A small self-supervised image encoder, trained from scratch: activation silu, adamw at rate 0.0025.
Rows from block 9 of a small self-supervised image encoder, named by matrix and row number. Rows with one number belong to one channel. Each number is 200 + 30 x the weight over its row's rms, rounded and kept within 0 to 999. All counts start at 0.
After each channel's rows are labels from the 100 images, of 14976, where the channel reaches its highest value: "responds to" is what is common among them; "patch colour" is the nearest of a few named colours to the mean colour under the peak. Only what is clearly more common there than usual is listed. The data: photos of arthropod specimens (BIOSCAN-5M).
# convs0: first 3x3 conv (model.blocks.9.convs.0.weight, 256x256x3x3, each kernel summed), inputs 0-85
# convs1: second 3x3 conv (model.blocks.9.convs.1.weight, 256x256x3x3, transposed, each kernel summed), outputs 0-85

convs0.123,198,167,154,159,166,210,211,187,232,165,196,182,107,185,197,149,229,203,148,176,199,168,201,226,218,198,214,187,207,210,205,213,180,171,189,143,186,217,192,159,208,208,180,162,187,92,165,117,233,180,194,218,227,198,170,189,206,198,145,169,171,216,209,199,172,174,169,175,174,190,249,191,189,167,226,119,165,194,244,217,236,169,165,197,180,187
convs1.123,188,278,213,200,146,257,166,233,172,214,220,179,221,173,191,173,191,213,209,218,175,186,228,230,177,163,162,195,225,153,156,177,239,254,208,249,163,226,188,229,203,180,200,179,236,196,170,234,206,205,207,247,182,235,268,211,198,218,241,273,200,163,202,220,167,196,224,210,192,246,220,200,213,221,241,240,239,195,185,217,218,206,195,262,242,208
responds to: order Coleoptera; family Coccinellidae
patch colour: grey

convs0.222,173,222,198,186,178,195,203,168,214,230,232,206,196,176,182,233,144,115,138,153,256,175,273,189,198,180,184,194,158,169,227,170,212,227,189,185,164,240,171,222,174,189,220,165,194,170,242,181,189,228,171,210,243,232,230,140,188,144,177,188,167,146,249,194,188,192,155,194,200,199,179,262,202,178,190,230,223,186,148,202,191,213,181,162,204,263
convs1.222,159,153,182,199,151,277,232,155,200,256,140,230,222,171,235,191,202,200,209,208,210,148,182,236,194,190,144,190,172,196,198,222,201,176,202,145,159,226,129,183,190,172,226,188,161,180,216,170,213,210,211,250,175,211,210,224,163,176,208,184,190,191,225,214,157,168,188,228,215,151,180,212,164,161,168,248,238,169,165,207,188,183,157,255,201,256
responds to: order Hymenoptera
patch colour: grey

convs0.56,184,229,198,221,189,206,208,183,205,292,151,139,245,207,194,199,233,222,254,189,172,220,294,171,226,130,184,205,162,172,207,189,204,161,223,185,159,199,158,247,164,181,236,204,211,211,202,193,230,191,189,208,198,187,229,214,212,217,172,195,195,189,237,236,196,201,224,188,155,173,192,182,183,178,161,219,237,147,201,170,151,205,211,210,192,258
convs1.56,231,168,221,215,188,210,256,242,244,207,232,240,196,225,170,224,197,238,222,210,219,235,217,181,242,223,252,199,180,211,247,209,201,208,230,200,165,195,223,183,195,248,168,239,178,213,234,224,195,214,198,209,156,200,184,210,185,212,190,166,224,208,228,216,229,265,205,199,191,139,243,213,160,197,171,233,207,193,204,189,207,226,233,210,141,180
responds to: order Hymenoptera
patch colour: grey

convs0.168,213,174,183,203,209,164,210,210,210,226,197,249,135,205,208,214,189,183,186,169,228,201,203,254,163,186,209,222,196,210,217,149,190,225,202,189,220,196,191,180,186,156,192,193,149,147,260,203,238,225,173,200,177,189,186,237,196,173,239,239,208,164,246,233,211,214,200,217,166,212,202,248,198,174,194,183,261,218,203,206,192,214,270,198,185,204
convs1.168,217,197,225,226,131,201,233,179,222,151,197,198,249,208,231,173,225,195,172,189,169,170,132,257,208,151,173,160,191,165,205,205,199,168,183,145,221,247,159,208,164,190,200,169,166,217,205,180,263,197,172,204,196,247,201,200,154,180,214,228,175,198,225,215,203,180,188,211,233,170,234,175,210,161,230,147,232,238,201,219,205,171,210,180,205,162
responds to: order Coleoptera
patch colour: grey

convs0.8,172,187,207,214,198,212,170,162,190,205,210,188,191,210,206,171,231,251,174,180,177,54,162,229,218,189,109,193,183,184,177,216,214,202,120,197,192,184,199,180,198,168,178,105,225,169,162,194,202,179,173,201,140,179,188,206,163,164,185,182,186,167,207,205,135,162,135,185,217,223,199,186,182,199,191,144,161,196,208,223,207,200,184,231,252,183
convs1.8,230,207,174,150,198,234,140,209,221,214,183,212,202,238,190,172,187,148,216,202,223,143,216,247,200,210,189,223,203,180,208,193,245,245,222,197,186,220,205,226,210,211,179,177,189,111,193,233,200,187,181,202,157,196,171,219,171,179,216,170,183,171,225,238,172,198,183,200,226,212,179,197,159,194,162,211,280,212,141,212,226,248,176,212,191,232
responds to: order Coleoptera
patch colour: grey

convs0.77,207,189,236,230,218,146,209,182,207,195,176,235,206,239,181,211,218,198,238,182,189,194,172,214,198,217,206,202,174,191,157,203,214,201,207,174,157,149,229,213,169,215,188,201,205,228,177,183,206,193,179,207,275,206,179,234,199,192,123,142,195,205,185,155,184,133,229,174,176,205,246,209,173,191,163,151,199,102,199,189,230,181,191,153,189,211
convs1.77,227,214,149,219,190,195,232,215,211,219,234,212,253,155,217,216,170,196,182,185,218,212,179,222,146,176,249,194,176,187,188,154,206,185,193,218,166,204,221,135,136,203,229,213,161,240,217,166,216,209,168,191,228,236,227,196,136,177,205,232,218,201,199,229,227,219,193,249,192,156,248,224,243,184,206,194,220,147,244,221,203,222,225,227,165,203
responds to: order Hymenoptera
patch colour: grey

convs0.213,161,218,217,182,160,211,184,154,184,191,211,153,224,188,225,205,152,236,234,235,202,136,200,167,202,196,150,225,197,226,182,217,180,165,164,202,201,208,206,185,147,111,184,162,185,186,183,223,183,180,211,244,226,155,176,195,229,147,219,171,188,155,192,197,179,147,150,202,160,177,225,203,184,214,235,164,201,194,172,195,225,169,236,153,180,140
convs1.213,222,217,220,209,168,238,200,187,244,174,218,229,216,200,222,223,189,189,220,202,208,170,223,238,204,220,204,193,193,276,260,249,214,193,192,168,228,239,242,175,197,209,205,144,183,231,199,158,239,178,223,190,212,194,257,210,219,194,200,223,213,213,203,220,240,221,200,215,200,197,200,240,231,163,241,145,194,263,208,183,268,187,185,221,188,210
responds to: order Coleoptera
patch colour: grey

convs0.161,155,206,168,158,198,264,232,211,148,145,255,187,178,170,187,193,194,218,188,182,233,218,229,154,238,204,203,168,214,182,199,197,207,147,204,184,159,149,157,169,207,175,187,197,208,173,172,155,176,208,199,234,249,212,197,134,212,220,174,187,176,195,190,161,188,195,208,216,180,203,259,189,189,181,215,140,233,169,250,201,193,209,215,213,214,151
convs1.161,137,214,192,153,181,250,258,232,185,238,196,226,205,185,178,178,179,193,226,158,231,253,287,205,173,173,209,180,236,171,176,187,215,217,217,220,148,180,183,194,227,211,179,221,227,161,194,208,185,245,213,201,217,284,201,241,201,265,181,184,201,220,186,194,141,226,242,136,173,207,183,183,189,176,216,230,196,178,211,177,171,203,215,208,193,206
responds to: order Coleoptera
patch colour: grey

convs0.194,165,189,165,164,191,210,195,201,220,178,191,196,176,162,191,135,212,224,170,191,229,190,198,169,231,208,192,204,210,199,185,213,193,134,175,178,181,167,150,192,197,197,191,182,203,124,120,151,168,181,214,228,180,188,183,150,213,207,165,189,200,221,174,216,193,211,195,151,178,185,241,187,142,191,205,178,179,188,211,203,215,172,179,214,203,169
convs1.194,196,268,193,155,150,224,196,237,207,230,193,212,250,208,169,163,173,175,255,188,235,212,247,200,147,195,239,222,231,196,191,182,246,237,229,230,194,196,180,205,210,217,183,221,210,147,200,234,183,229,213,210,142,250,217,213,185,221,183,182,239,191,196,222,205,245,237,178,178,209,199,198,254,223,195,241,230,133,233,201,202,182,197,239,181,228
responds to: order Coleoptera
patch colour: grey

convs0.132,169,193,182,204,195,254,193,222,217,189,212,208,133,182,197,157,231,213,188,201,222,198,196,179,205,178,202,222,203,195,200,198,206,119,196,206,185,207,142,205,198,178,168,212,207,177,185,153,184,200,213,221,155,197,199,163,225,216,194,233,222,215,187,225,192,222,218,213,217,185,201,198,183,176,196,203,159,197,257,209,228,125,212,235,207,202
convs1.132,168,238,182,152,129,230,209,215,218,192,182,228,216,151,209,166,156,163,213,153,181,206,253,213,163,194,212,209,199,173,182,167,238,195,214,166,168,192,120,200,188,216,184,203,198,151,206,196,179,215,193,192,186,234,170,221,182,225,170,219,230,191,212,224,196,231,213,159,183,193,195,214,196,169,176,239,236,164,220,208,142,156,198,214,166,208
responds to: order Coleoptera
patch colour: grey

convs0.225,216,197,146,203,197,204,192,193,156,198,189,198,165,135,185,184,178,212,220,177,212,205,213,208,185,176,233,176,158,211,218,187,190,213,242,191,172,135,202,127,219,206,204,186,155,161,172,114,192,198,177,156,248,236,171,202,174,169,174,156,180,183,242,177,224,209,197,232,154,198,213,167,158,154,200,210,154,177,235,183,200,176,185,175,225,210
convs1.225,258,213,198,205,216,248,190,241,220,247,185,189,182,194,158,176,188,205,212,215,179,244,218,252,219,211,231,236,235,231,240,245,255,245,257,226,199,174,229,188,242,218,201,226,211,179,259,267,191,215,251,238,130,209,239,251,168,229,224,186,221,236,251,215,219,251,236,181,203,230,170,188,210,214,168,257,228,183,205,206,227,255,236,220,229,262
responds to: order Hemiptera
patch colour: grey

convs0.133,210,237,186,160,203,193,211,194,208,245,234,217,35,203,160,209,146,261,153,225,240,218,183,225,260,176,213,208,218,190,213,203,219,235,201,196,200,250,212,179,213,218,145,214,223,137,211,215,170,194,214,203,240,204,180,154,196,207,224,202,219,205,194,232,205,189,226,236,246,205,215,173,182,146,230,231,174,275,189,195,188,208,182,183,159,203
convs1.133,208,199,201,238,200,210,220,188,173,158,150,149,119,158,181,183,146,224,261,203,221,193,213,244,167,231,205,182,203,187,172,168,184,192,193,223,182,185,212,141,216,197,170,199,206,172,153,179,284,190,185,177,283,226,176,171,237,176,238,147,167,189,190,186,225,223,176,181,231,199,105,196,193,151,198,173,207,220,178,164,192,152,176,251,203,186
responds to: order Lepidoptera
patch colour: grey

convs0.101,173,210,178,156,218,248,210,184,194,140,187,236,211,192,200,184,253,211,243,183,219,207,256,158,213,211,176,152,175,144,171,186,219,202,201,208,182,173,176,182,186,175,238,158,213,150,176,188,184,207,156,164,234,208,204,168,183,192,158,209,204,161,176,180,178,241,175,172,180,236,238,190,194,212,166,135,232,173,261,179,144,235,213,247,253,134
convs1.101,221,176,189,198,217,215,213,255,186,266,195,212,165,212,169,137,171,166,173,196,199,259,209,215,181,214,257,203,232,198,208,199,216,247,265,220,194,173,181,188,230,219,184,225,244,170,232,238,187,244,196,194,153,228,201,247,157,247,198,182,220,241,204,193,213,240,256,123,180,215,211,188,197,223,215,254,239,206,205,178,195,251,211,179,185,245
responds to: order Hymenoptera
patch colour: grey

convs0.156,145,188,192,221,161,293,219,179,218,217,219,180,243,188,199,187,232,157,191,167,227,104,225,182,207,164,114,203,181,180,192,217,241,162,173,195,181,251,160,178,162,171,186,118,193,161,183,160,211,206,179,193,204,200,191,200,173,192,186,192,194,173,214,210,138,184,184,196,217,224,154,265,235,207,202,168,216,172,196,197,195,188,167,274,226,230
convs1.156,167,193,178,167,179,260,112,207,183,198,181,213,231,246,181,171,187,175,223,179,151,142,215,215,201,188,144,179,210,161,165,213,197,209,210,180,194,214,180,233,195,213,181,170,188,173,195,224,173,233,174,185,201,186,195,218,194,198,234,158,230,191,229,198,136,211,165,156,257,219,164,187,108,208,219,234,247,248,137,207,179,226,123,190,216,195
responds to: order Hymenoptera
patch colour: white

convs0.2,189,240,174,171,156,178,160,194,170,246,196,215,157,189,173,177,130,191,244,228,213,240,199,222,211,164,197,163,191,202,177,203,193,206,186,196,181,190,204,229,193,219,258,194,185,127,166,193,186,209,199,194,242,234,188,183,254,194,215,165,214,231,168,184,194,185,195,149,146,222,177,200,165,187,204,222,193,230,184,160,187,213,120,200,222,218
convs1.2,196,207,164,221,112,216,199,148,179,168,223,207,205,201,157,158,232,228,216,200,223,231,233,230,208,194,206,151,202,181,198,188,195,224,193,194,135,182,205,155,180,227,227,159,127,162,206,181,240,197,211,236,190,186,264,213,196,199,228,238,186,211,203,174,237,166,194,171,233,172,229,191,238,180,199,198,251,183,194,200,214,163,193,217,135,212
responds to: order Hymenoptera
patch colour: grey

convs0.96,209,193,230,218,158,216,164,186,184,147,167,205,313,197,237,261,75,155,183,200,160,193,269,188,175,152,190,225,190,203,206,193,197,233,185,202,179,185,214,180,236,214,221,211,225,193,209,163,174,169,189,234,200,152,178,215,177,211,179,111,208,219,225,228,158,201,201,233,170,167,196,223,163,212,176,153,270,154,194,215,213,215,192,198,117,167
convs1.96,158,217,215,166,198,234,195,150,208,188,234,155,200,178,240,232,99,167,228,209,199,162,216,160,152,212,179,181,167,185,207,207,142,172,149,193,184,228,211,206,173,163,136,168,171,172,192,182,175,159,172,179,264,207,180,165,204,131,212,160,189,167,163,216,207,152,147,216,197,163,185,234,197,196,224,176,169,194,219,164,193,189,213,235,184,155
responds to: order Coleoptera
patch colour: grey

convs0.154,218,218,202,308,147,212,151,184,220,205,213,92,288,200,194,206,169,207,262,226,143,176,208,194,197,127,183,207,206,213,217,203,156,194,220,205,183,125,204,190,175,220,219,199,182,303,182,196,225,191,199,242,188,207,216,245,212,181,232,208,175,200,218,244,217,187,186,217,191,180,223,171,209,183,238,198,195,224,179,141,194,200,173,213,143,203
convs1.154,193,176,235,206,209,166,226,185,229,202,213,184,181,188,254,220,203,221,238,217,227,224,168,147,213,205,207,200,172,205,259,227,191,186,194,187,176,183,205,216,205,195,195,212,177,156,224,198,175,181,209,222,192,147,203,176,239,198,222,151,225,219,216,172,219,206,199,200,202,158,175,281,211,218,218,178,172,241,220,148,191,202,214,206,202,168
responds to: order Hymenoptera
patch colour: grey

convs0.207,202,195,179,235,147,189,157,205,179,199,220,160,180,191,213,185,170,171,251,236,178,212,184,163,181,211,213,181,207,202,213,212,183,230,241,228,191,166,208,196,186,226,219,218,227,255,213,205,149,188,195,196,147,213,233,245,192,194,214,202,205,228,189,111,202,242,199,186,189,188,179,193,217,211,208,229,176,212,171,109,172,229,188,221,187,196
convs1.207,162,156,197,169,210,162,196,212,220,200,242,182,222,153,246,197,225,225,219,191,152,200,199,209,217,207,199,195,198,186,207,225,184,164,170,180,165,201,216,235,191,172,231,183,190,179,230,189,205,191,191,239,206,203,206,202,231,203,178,255,187,217,190,158,166,155,189,222,219,193,241,254,184,233,245,124,174,208,276,167,171,219,223,147,179,192
responds to: order Hymenoptera
patch colour: grey

convs0.54,176,227,237,243,170,221,200,204,203,211,150,117,243,212,214,243,176,175,252,202,161,230,261,155,210,123,193,230,163,187,210,188,161,217,227,227,147,192,195,219,192,171,214,221,237,191,222,214,185,199,186,243,197,194,200,197,198,216,200,178,223,206,220,239,201,238,245,236,202,145,178,173,204,214,183,194,247,180,223,178,187,227,232,197,139,194
convs1.54,166,171,222,209,131,221,242,177,243,154,211,196,190,152,223,221,189,254,215,236,171,202,192,148,217,193,206,198,164,192,232,223,171,171,165,195,138,198,197,190,168,195,127,204,163,211,204,192,210,200,184,203,215,145,182,166,211,145,254,180,221,189,202,215,235,212,173,179,213,159,222,254,200,209,211,197,182,220,229,158,177,177,222,224,157,148
responds to: order Hymenoptera
patch colour: grey