python train.py --crop_scale_min=0.4 --color_jitter=0.4 --method="simclr" --projector_out=256 --projector_hidden_layers=2 --temperature=0.3 --init="torch_default" --residual_init="none" --lr=0.0025 --beta2=0.999 --eps=1e-06 --batch_size=128 --lr_schedule="cosine"
Rows from block 13 of a small self-supervised image encoder, named by matrix and row number. Rows with one number belong to one channel. Each number is 500 + 40 x the weight over its row's rms, rounded and kept within 0 to 999. All counts start at 0. Numbers have three digits each. After the name is the row's rms in percent of the matrix's.
Before each channel's rows are labels from the 100 images, of 14976, where the channel reaches its highest value: "top examples" is what is common among them. Only what is clearly more common there than usual is listed. The data: photos of arthropod specimens (BIOSCAN-5M). In brackets: how many of the 100, against the usual share in percent.
# convs0: first 3x3 conv (model.blocks.13.convs.0.weight, 512x512x3x3, each kernel summed), inputs 0-127
# convs1: second 3x3 conv (model.blocks.13.convs.1.weight, 512x512x3x3, transposed, each kernel summed), outputs 0-127

top examples: order Coleoptera (40 vs 16.8)
convs0.231 096:533551510519442506483566452553506560500469527609529442511531493526464491551547548541542470462531497453544576509544519546492521498417522474464468507469528524489536524505483472521495481416459509542544508504517542509475515512445444577531535539516516589470471491513528504522427540511485501556496484514437546586564530509523493511553534532530548509545507493527564609489516417541497537541539
convs1.231 094:475477515551529520477563501545443503564402506464448448471551475500457432471472482475501451489517457461481486541481501495493562583466475575486498463523533473403509550488505500540449511451504482525473455466480478462485457440525532515457529533544542548459482479467482477507461540487513469543550498413472469465571491456508504476463509494506494532440495551475516466496546486445477442510546

top examples: order Hymenoptera (42 vs 20.5)
convs0.135 088:452446492516514513494481612436485485526489508450466443465462475517521481469489414429491470478469453530518444494475519491616557504493522460620508457491470469445477478555473524486516462455430489502477486461469417427482527452499523503446567525492594476494557476535471505523493481516552548446474583469467482536510484482551432486468512478450451503506475462529471504534454448465493474574509
convs1.135 108:453533475470455454547484539511531475458476463548456557468448456549540558523543449527534546460521462549518450529522544523470582463566543541523517514518476545522474490534471523468552545545559533539545507520515449454555528559477522526531449473463544547522545546530490527535529506525522548455544555472462535540504516532563472448521560524442440579569467488527536529519441566521538547451464

top examples: class Arachnida (31 vs 4)
convs0.308 096:480512478503503475532430577430451448563525533435481531479460436558542501476470437453477473482477558511492473519482541440550552552519481527577524527467463469468432447520503552501461533574453533483446548511449461469507476482503562446475497573491505421522525503524472488471540486494553562446505570475531468455433506474520479537436492443493506465402460454495514456528488472467495449492477
convs1.308 089:464485457465456465528481493461487444465517483508499529480436406524550520531522438496454499457519618506531475541506545484470523442541496507499534530489409532474400421506491484473514509519521521506462565476519495449551537556452468431517465535433498488547553501541433503553547497510547569476476548465481504469403510496519459577495520492493494513441436495517558539584506561507505480491495

top examples: class Arachnida (29 vs 4)
convs0.52 090:491481494461476491531511571385441441587542545468487526471448436518532522466475429458458470516468532524496473501486584451548574551536507539559553517479464463470461469548518560511453535550421535484453540510473480477517455468523547458429522544490506418540481516514479488514530478492524559455511591474535497488444506467512446531443486483523504514445458486512467474505526494460513440495502
convs1.52 086:457492475450437396557487492447489463434566476549508541491432385530526549521525442515464522467505589524525470538515542482473570453551485511505524524467433555522451411516512490463492492513524538504492550483505542478568567588454462465509455448455502496540516534518484503576530466489505545498487559454496525504413516495490452533488531487512480518505449528515531548570512589480507479473492

top examples: class Arachnida (25 vs 4)
convs0.153 101:468460488531543510495431593468486459539493515444469483469460453530524473460472410444482481468467491541513452498481505479630555538499499484622510489484468473450461470537484531491498483507444506504468516481460433455487508474509562479469541530485566464486588480533470498512503480518574544454482618473498460486500489487563458512453522470472477476447467439522486490538465480473502454544479
convs1.153 118:463526449462481478541483517489506459463480475540457543431444425542557529527515428512508535448531523530528438538508543517471541444561534541499522521534436528487434465535466507471534526528538521538513527509530451420560538544455504493536458502441532527552564519534449523560541497534546549461530548463457533511437514535542458513516539525459480573512438478523560536545472578529516533470466

top examples: order Coleoptera (100 vs 16.8); family Coccinellidae (41 vs 1.2)
convs0.395 103:528516484493595565519618558401429492477507526575515552486469464489513543517461464536467501532482536485477532515492523472508592548487484553509513528488490445532505505481514547574466575491469488453470526504500522522509519451583515467455472497515502437529473526464499462483505498549563514486527506523560554499462531435478488528495478580520548559489495517477491480533523426470458423484491
convs1.395 103:569484451491512465527516472409490485471524486583553543513436455497477569516520437488437521508471614494539542528531465486515621455513514516495506507543463526581494420511490479535473464496571490468470511468479566539508539516469434502502481477498497500483493492474456491509498468510494489539458429518536540538371483587471420561502489436512563500490501509475461531578524524457438449494469

top examples: class Arachnida (31 vs 4)
convs0.265 101:470506471546555495514422593477492454554498517444482514481462448576551482464493468465486455457491557513501483517492514487552547531478495511604510534462471464435424456522494540488503537552464550488458553507446460443497483487503590461504509551482520448475546488532469451481509491514576536458484561458513457431470515476546486545453517439470503478413471450488553489562454462477496462500473
convs1.265 074:460484457469479521542491497502504466485466481494486519479477460521570496533496469485484504475538608514531482594509520537495526442548524531489549537565409490415415460510461483484555521512534528512472540480527486448520534512452484473528460589470528528534549480543432515536534532552587550486470509473477517478346513519540468597531539493469513509438461442500580563600510532532496499487489

top examples: order Hymenoptera (46 vs 20.5)
convs0.493 090:464442532472497501523612514483511492558540466517487455469474515481490562541511450472476475538482473498508462471506518502541520493428471513529523481503522486522533544515523496497555509450479464520532424468525511483545522517557533560440559534518535485545540480454513525499506474496478524501450525462494519528570462482522445512493534536496478510550489556566447557549547409464518454636503
convs1.493 073:475541509537495450474529510474499484452464500483469480488486438517462530466628460520454478463487412516508471423513501482422543497493531503535456540443536512582546512497482522493521492449482515503521439511485517487516490597501458507532479509520506472473522476476544506487458498482503525522546512375443538504611488529542485460506513517491472568590503504499486507517497491481520479556498

top examples: class Arachnida (25 vs 4)
convs0.312 122:448440486541551500500436609492471470520481527457470439481464482527528465463485455462509469461483445555527453508476495512620557503489509445620492465475469492434468454547478511458514454474454489505466498462451443455465531468480528500450526487487591491482588477531458489548481483539574536462473609475478464484489490488563464484468544475467468470479476453516488495525456509448494476563484
convs1.312 154:461546449449475492548476546512529472481465464551415550439455466551557534519504423525544563451540476539528446529525538545489538470545538546519534515566481523474462495538461529464536544557564529541523523535540437452539542511450536539528475502467547556537549530534457529543538527533536532449545539475450524526475536557540472481538542530452459579534449444514548531522435564543514549444456

top examples: order Hymenoptera (48 vs 20.5); family Trichogrammatidae (27 vs 1.2)
convs0.150 106:466451479530547507488397597479482459510479506433461471465454464533535456454469415452491481460477468535502454501473486489624554520496490445618495466477460482446459456539472517478511460505469497497464498470448422456479525458482541482465519517485579460469593469520457502518504486512572549448477603483484460469479480489559476499467524460449473462456474421515492469528423484460499466537466
convs1.150 130:456532459458470481535464520519525468478461478544454550446454474529559530532508442519530539454538498535537457524515549528487535469551529535513539517547438528485439487536461517476548545545550540543518532530550428433545527517451524510539448512455536528549562532537456533543547512548561552453535549486459527510442529540567477500536545531455466558514448463525543534530458548549526547466462

top examples: class Arachnida (25 vs 4)
convs0.181 092:474478494537528498495448612503484477543478524448469459474471457531511466449494442449496478463484476556527471514483496490612553509489527450628508467466464471457466460539473538481503453485447496506482517478460435445488531475481538496473544519492566492477587475550471508523490490518567547461490588482477468493496499492588469505464530472463475487465475419525500494533444486473499479565487
convs1.181 106:470516433450468494530486520517521466480443471535446543436467443549558517522490448516529545439567488519528445553508543523481534446542522553498537517544432522446430479535443507472529540532537522543524526519550427425546518486439540518530476520473539556558540527526420515549551516525548537465525548452453530517458522533534482498527531527442479570513430445526563532519460565549516537472455

top examples: order Hymenoptera (43 vs 20.5)
convs0.221 101:465452493514531503496434618455477471534489527457474465471463463528533467451477437460489480467470464556514447497470508491620575513516505468668498478474467481447455461540470523489499463502444491504459501475453425448476511452494545489453526514484586471482592485527455499534493476522564559452491608475484464486486492485562472490459523476465462479464469447514479490526449505455499473553489
convs1.221 116:454531455441461474551469518500518461465480470554454556462441450539552540525500441521532552455536505543526458547508552536479547434546531535504530520531454527482454476526473514475538543542568530541520535521532451439553542524456517516532447491466537550552558541534463531558544510534540548455532554483468524517447538542548479491522557516453456567538459458523567540537456571540520552458460

top examples: class Arachnida (25 vs 4)
convs0.215 120:462425525524592545517580547495529454543516523506494438467456500523512515507523458475450446494495469539557450488519527514579533515384530510565515495488501477469471506581495514499541501444465508520506472482495495464528511507568517502466603513509573466498581466514500476548487468548550497501438561420480479503564488497560432516476571505522499556492469505550489545546543465455527436602501
convs1.215 114:466539465481536502565519527466524500466495451538438527411454453547549542490537444518487529451535455545524421526520506515476562460514571596510512492557503479505511520538478516454522500502510511515536495515512481449580555595483476520516510470565551529510513493512510502526484490547515493487561498352432554538514477588516456480526519528455462573566497474493559550520486566506486492464453

top examples: order Hymenoptera (53 vs 20.5)
convs0.25 096:520531470578583580485499571498479530426440497563486506475499462506491468464496472504542491458499508524522539539495515503512584533526518455543484481433459448503476464484457512520454467432422462496495545448461436457465576447451489518530487507487547542465484496528471478517468522546567539440523541533495557537477510462518513506500506510404514551514471419480554546533438434500442491464546
convs1.25 091:517482463481450516478515520585525484526397477543487542472529534498484492538441462485563544504523513489521575569523474554511685453508525555524549501648438516492457470533453516515505523507543486530520518491533435500450497416432546599496476577456523626482510501535414534532515565513532501493403434572502595566483528559539458553544510492459520501502458413496510584541477476560485521506440

top examples: order Coleoptera (49 vs 16.8)
convs0.179 081:525501513470470592511570424498506509502529475575539485503530491488494543591557547554496506506543496437495548498532508517420525463459494533438494531460527489538516531486513470497530517460497464494542461509540566524549509570571462540557532560524482556506444489465525490460485515463469471575485465513476546574573495505476551523564494533546528536554532509521528552514578377547478471550507
convs1.179 109:488471512563562558455552490459428528538434519422477468476497493497474441436500475431436437509456463459482500525429481436493519479459460490467458432411481449487530504445507479538448462434452461480473430434449491474474453417549489442496534518533491463474489463459479464450443479448484471537478472442481470466549447470501523448454485477506509509476487524464474422482517465433468426514518

top examples: class Arachnida (26 vs 4)
convs0.279 093:460499502528521509481512567500482482524492513434471486451432449524519463510495425441484487472480471546565461497491531478606534534438539474604536458490450440472442470588470550535515468495486524509488510456477442430499537503515526488482570518485555478496545444561477519529519479493544522443474554477481456531525471489571450543455528461453484544474448452544518509518480459478510438565490
convs1.279 094:467522475458485489536492519502534490484474473531458553439455455534564529548494463522489512424552489531518449545537532490490564462542535575509542525524420525474457467543439499475540526537488521540546530534527400423576532550446536499538470489466537546538536529533444516546561491531544527473522538413440547551482497532551478506526530537439470562518457464527565543483464580536521513465465

top examples: order Hymenoptera (45 vs 20.5)
convs0.488 141:502491534445281412500498563494512483617493529456517467523513486545519493516539531457522436465501487429503515488526568502574506451513462465513496501517508513424503495516490509488502469490407518526495477502497511500458425487394524513500546615507499504552469501480524522479467510440462627512478592461438489512471516513522456486526522479497509421495490532544506535452478477492557519559569
convs1.488 114:433502530412372375482517516528481480481495484475446483476460431531514494459519493469516484459488464445487426546478571506467561481506389544537503499420535483466498505523498524473498508510511553560504478491504459433502494519450488531441523497495531521541444506545505497531490503394515548481511656448470533503532517444545493437436561507462432479555462528536527531478468524464558490484579

top examples: class Arachnida (31 vs 4)
convs0.26 083:484520505528560531504519593408471481543509510454498548443443396520530502518485429449466500494467548527503490514497546435560599582483493532603555517485459418493440467552501564542467549525458535486482537487475464421504519486515564457487540551480514438531501479532466496478538489501567558466502574482528503531487487478543465564430486477490523529454459488526514492544512405484517406505492
convs1.26 060:482489471468487426540521485461499478470491471527517550453451424523548551579519428487440508473502588519518505589509525475485608454557514532501528530520414513526443431521489481507524489503511505508522541469506482443554552570455482467523457499458513490532533488521462533550556474518545562506464525468501551524380491503538454603508540499475519547490451528520552538579526571500502444480509

top examples: order Hymenoptera (50 vs 20.5)
convs0.302 066:480486475544571547503526579484464510456465503575465447491487483492507486466486454512536474453479462540529487526477535511545572487502533452566507464461489462470506486516465491476494452417391437499485500439467449458463554433455488535479511491488596522470487492540472470549446508564553527448489592518467548545486507456527481474486539517421471562542479486515522542511432454459464502496546
convs1.302 080:502519464449452502530499537561542488506436474586466539485509521530522548527473439526593568497537484518516520573528508583518683501525540556551546521594489514517485504535452540500534544537603517532554514525519457525502514454469563631507471502499557632501503545524464545537518566516520496480471493567496565569528551551541485480566552504445478527567484453514552554515457538542509550458427

top examples: order Coleoptera (50 vs 16.8)
convs0.91 075:541535515500428518484551422537507532505488520567537479503534491519466516573565560540513476486545516419529585501553516528434503524435520512416489527459546515520528534495506464529497520451485514511537498535535569531505490543487443559572538550525483563494427497483543491494459533486478490589504438507479549552547522520493487518543496529563562517516531497504558576480570403547507513521516
convs1.91 106:496483519562557528478558486499428527557436517456471463476528499505488431456475499462465459512480464429482490529441497451512516535467442523468488433481505444436518540474514477547438483437503466494457446422480493476485463406552521463454539528524517494480476473445487456478466505457499461535511488445479474441537473451495512467436499489514509521443495537458497436486549440446474412510548

top examples: class Arachnida (25 vs 4)
convs0.340 087:477517492525460460507488556542492481594476562465491449515483481595523463478528508494511438433514510527546495511503528523578493472445564473580501505473492503415439473559472523478541458500458556522485540504448482458470478490437527497502564546490533502476531494562486476526462513507538532488478546461439453470519542499580483525488553443492497502449472458532538528514455458483525500568499
convs1.340 069:448504477438473562541497519526514500518441474500448495486509464544570485477462547500535508452594524514509457601514548556502504492536511589485554524566472484361480504554475490495561521512486555535490510515540458435528518496431529535477506573499590591545540493542452495535518563528533515494548570426441532503456527502511485544498534538463474508481468446491606562492501558519508521470497

top examples: order Coleoptera (83 vs 16.8)
convs0.19 106:477471491454509503564497550425486435589564547484495525513471495586542540451495487474450442525488559508491471496498550470522551506494502575520546550496490486462453488525534532495506573573454559472437525534467521490540420517578562449472533556490495410532489524497506436496512490510529516464475550461544480432453531491495458543462499473525506502413478511480502473540528484453505453500480
convs1.19 090:436506479490484458569517484416499483463573494529483499515447413532534542492551482534460476454508646518533453523511491489481516464525489519478524548506486492503460451504504489467496509497530533459456541516493576486550549578455453446518492485515495478499510497486505465533483467516504515505499505378482512456424516514454464551539505484526482500474467515482550538592515513463469473493511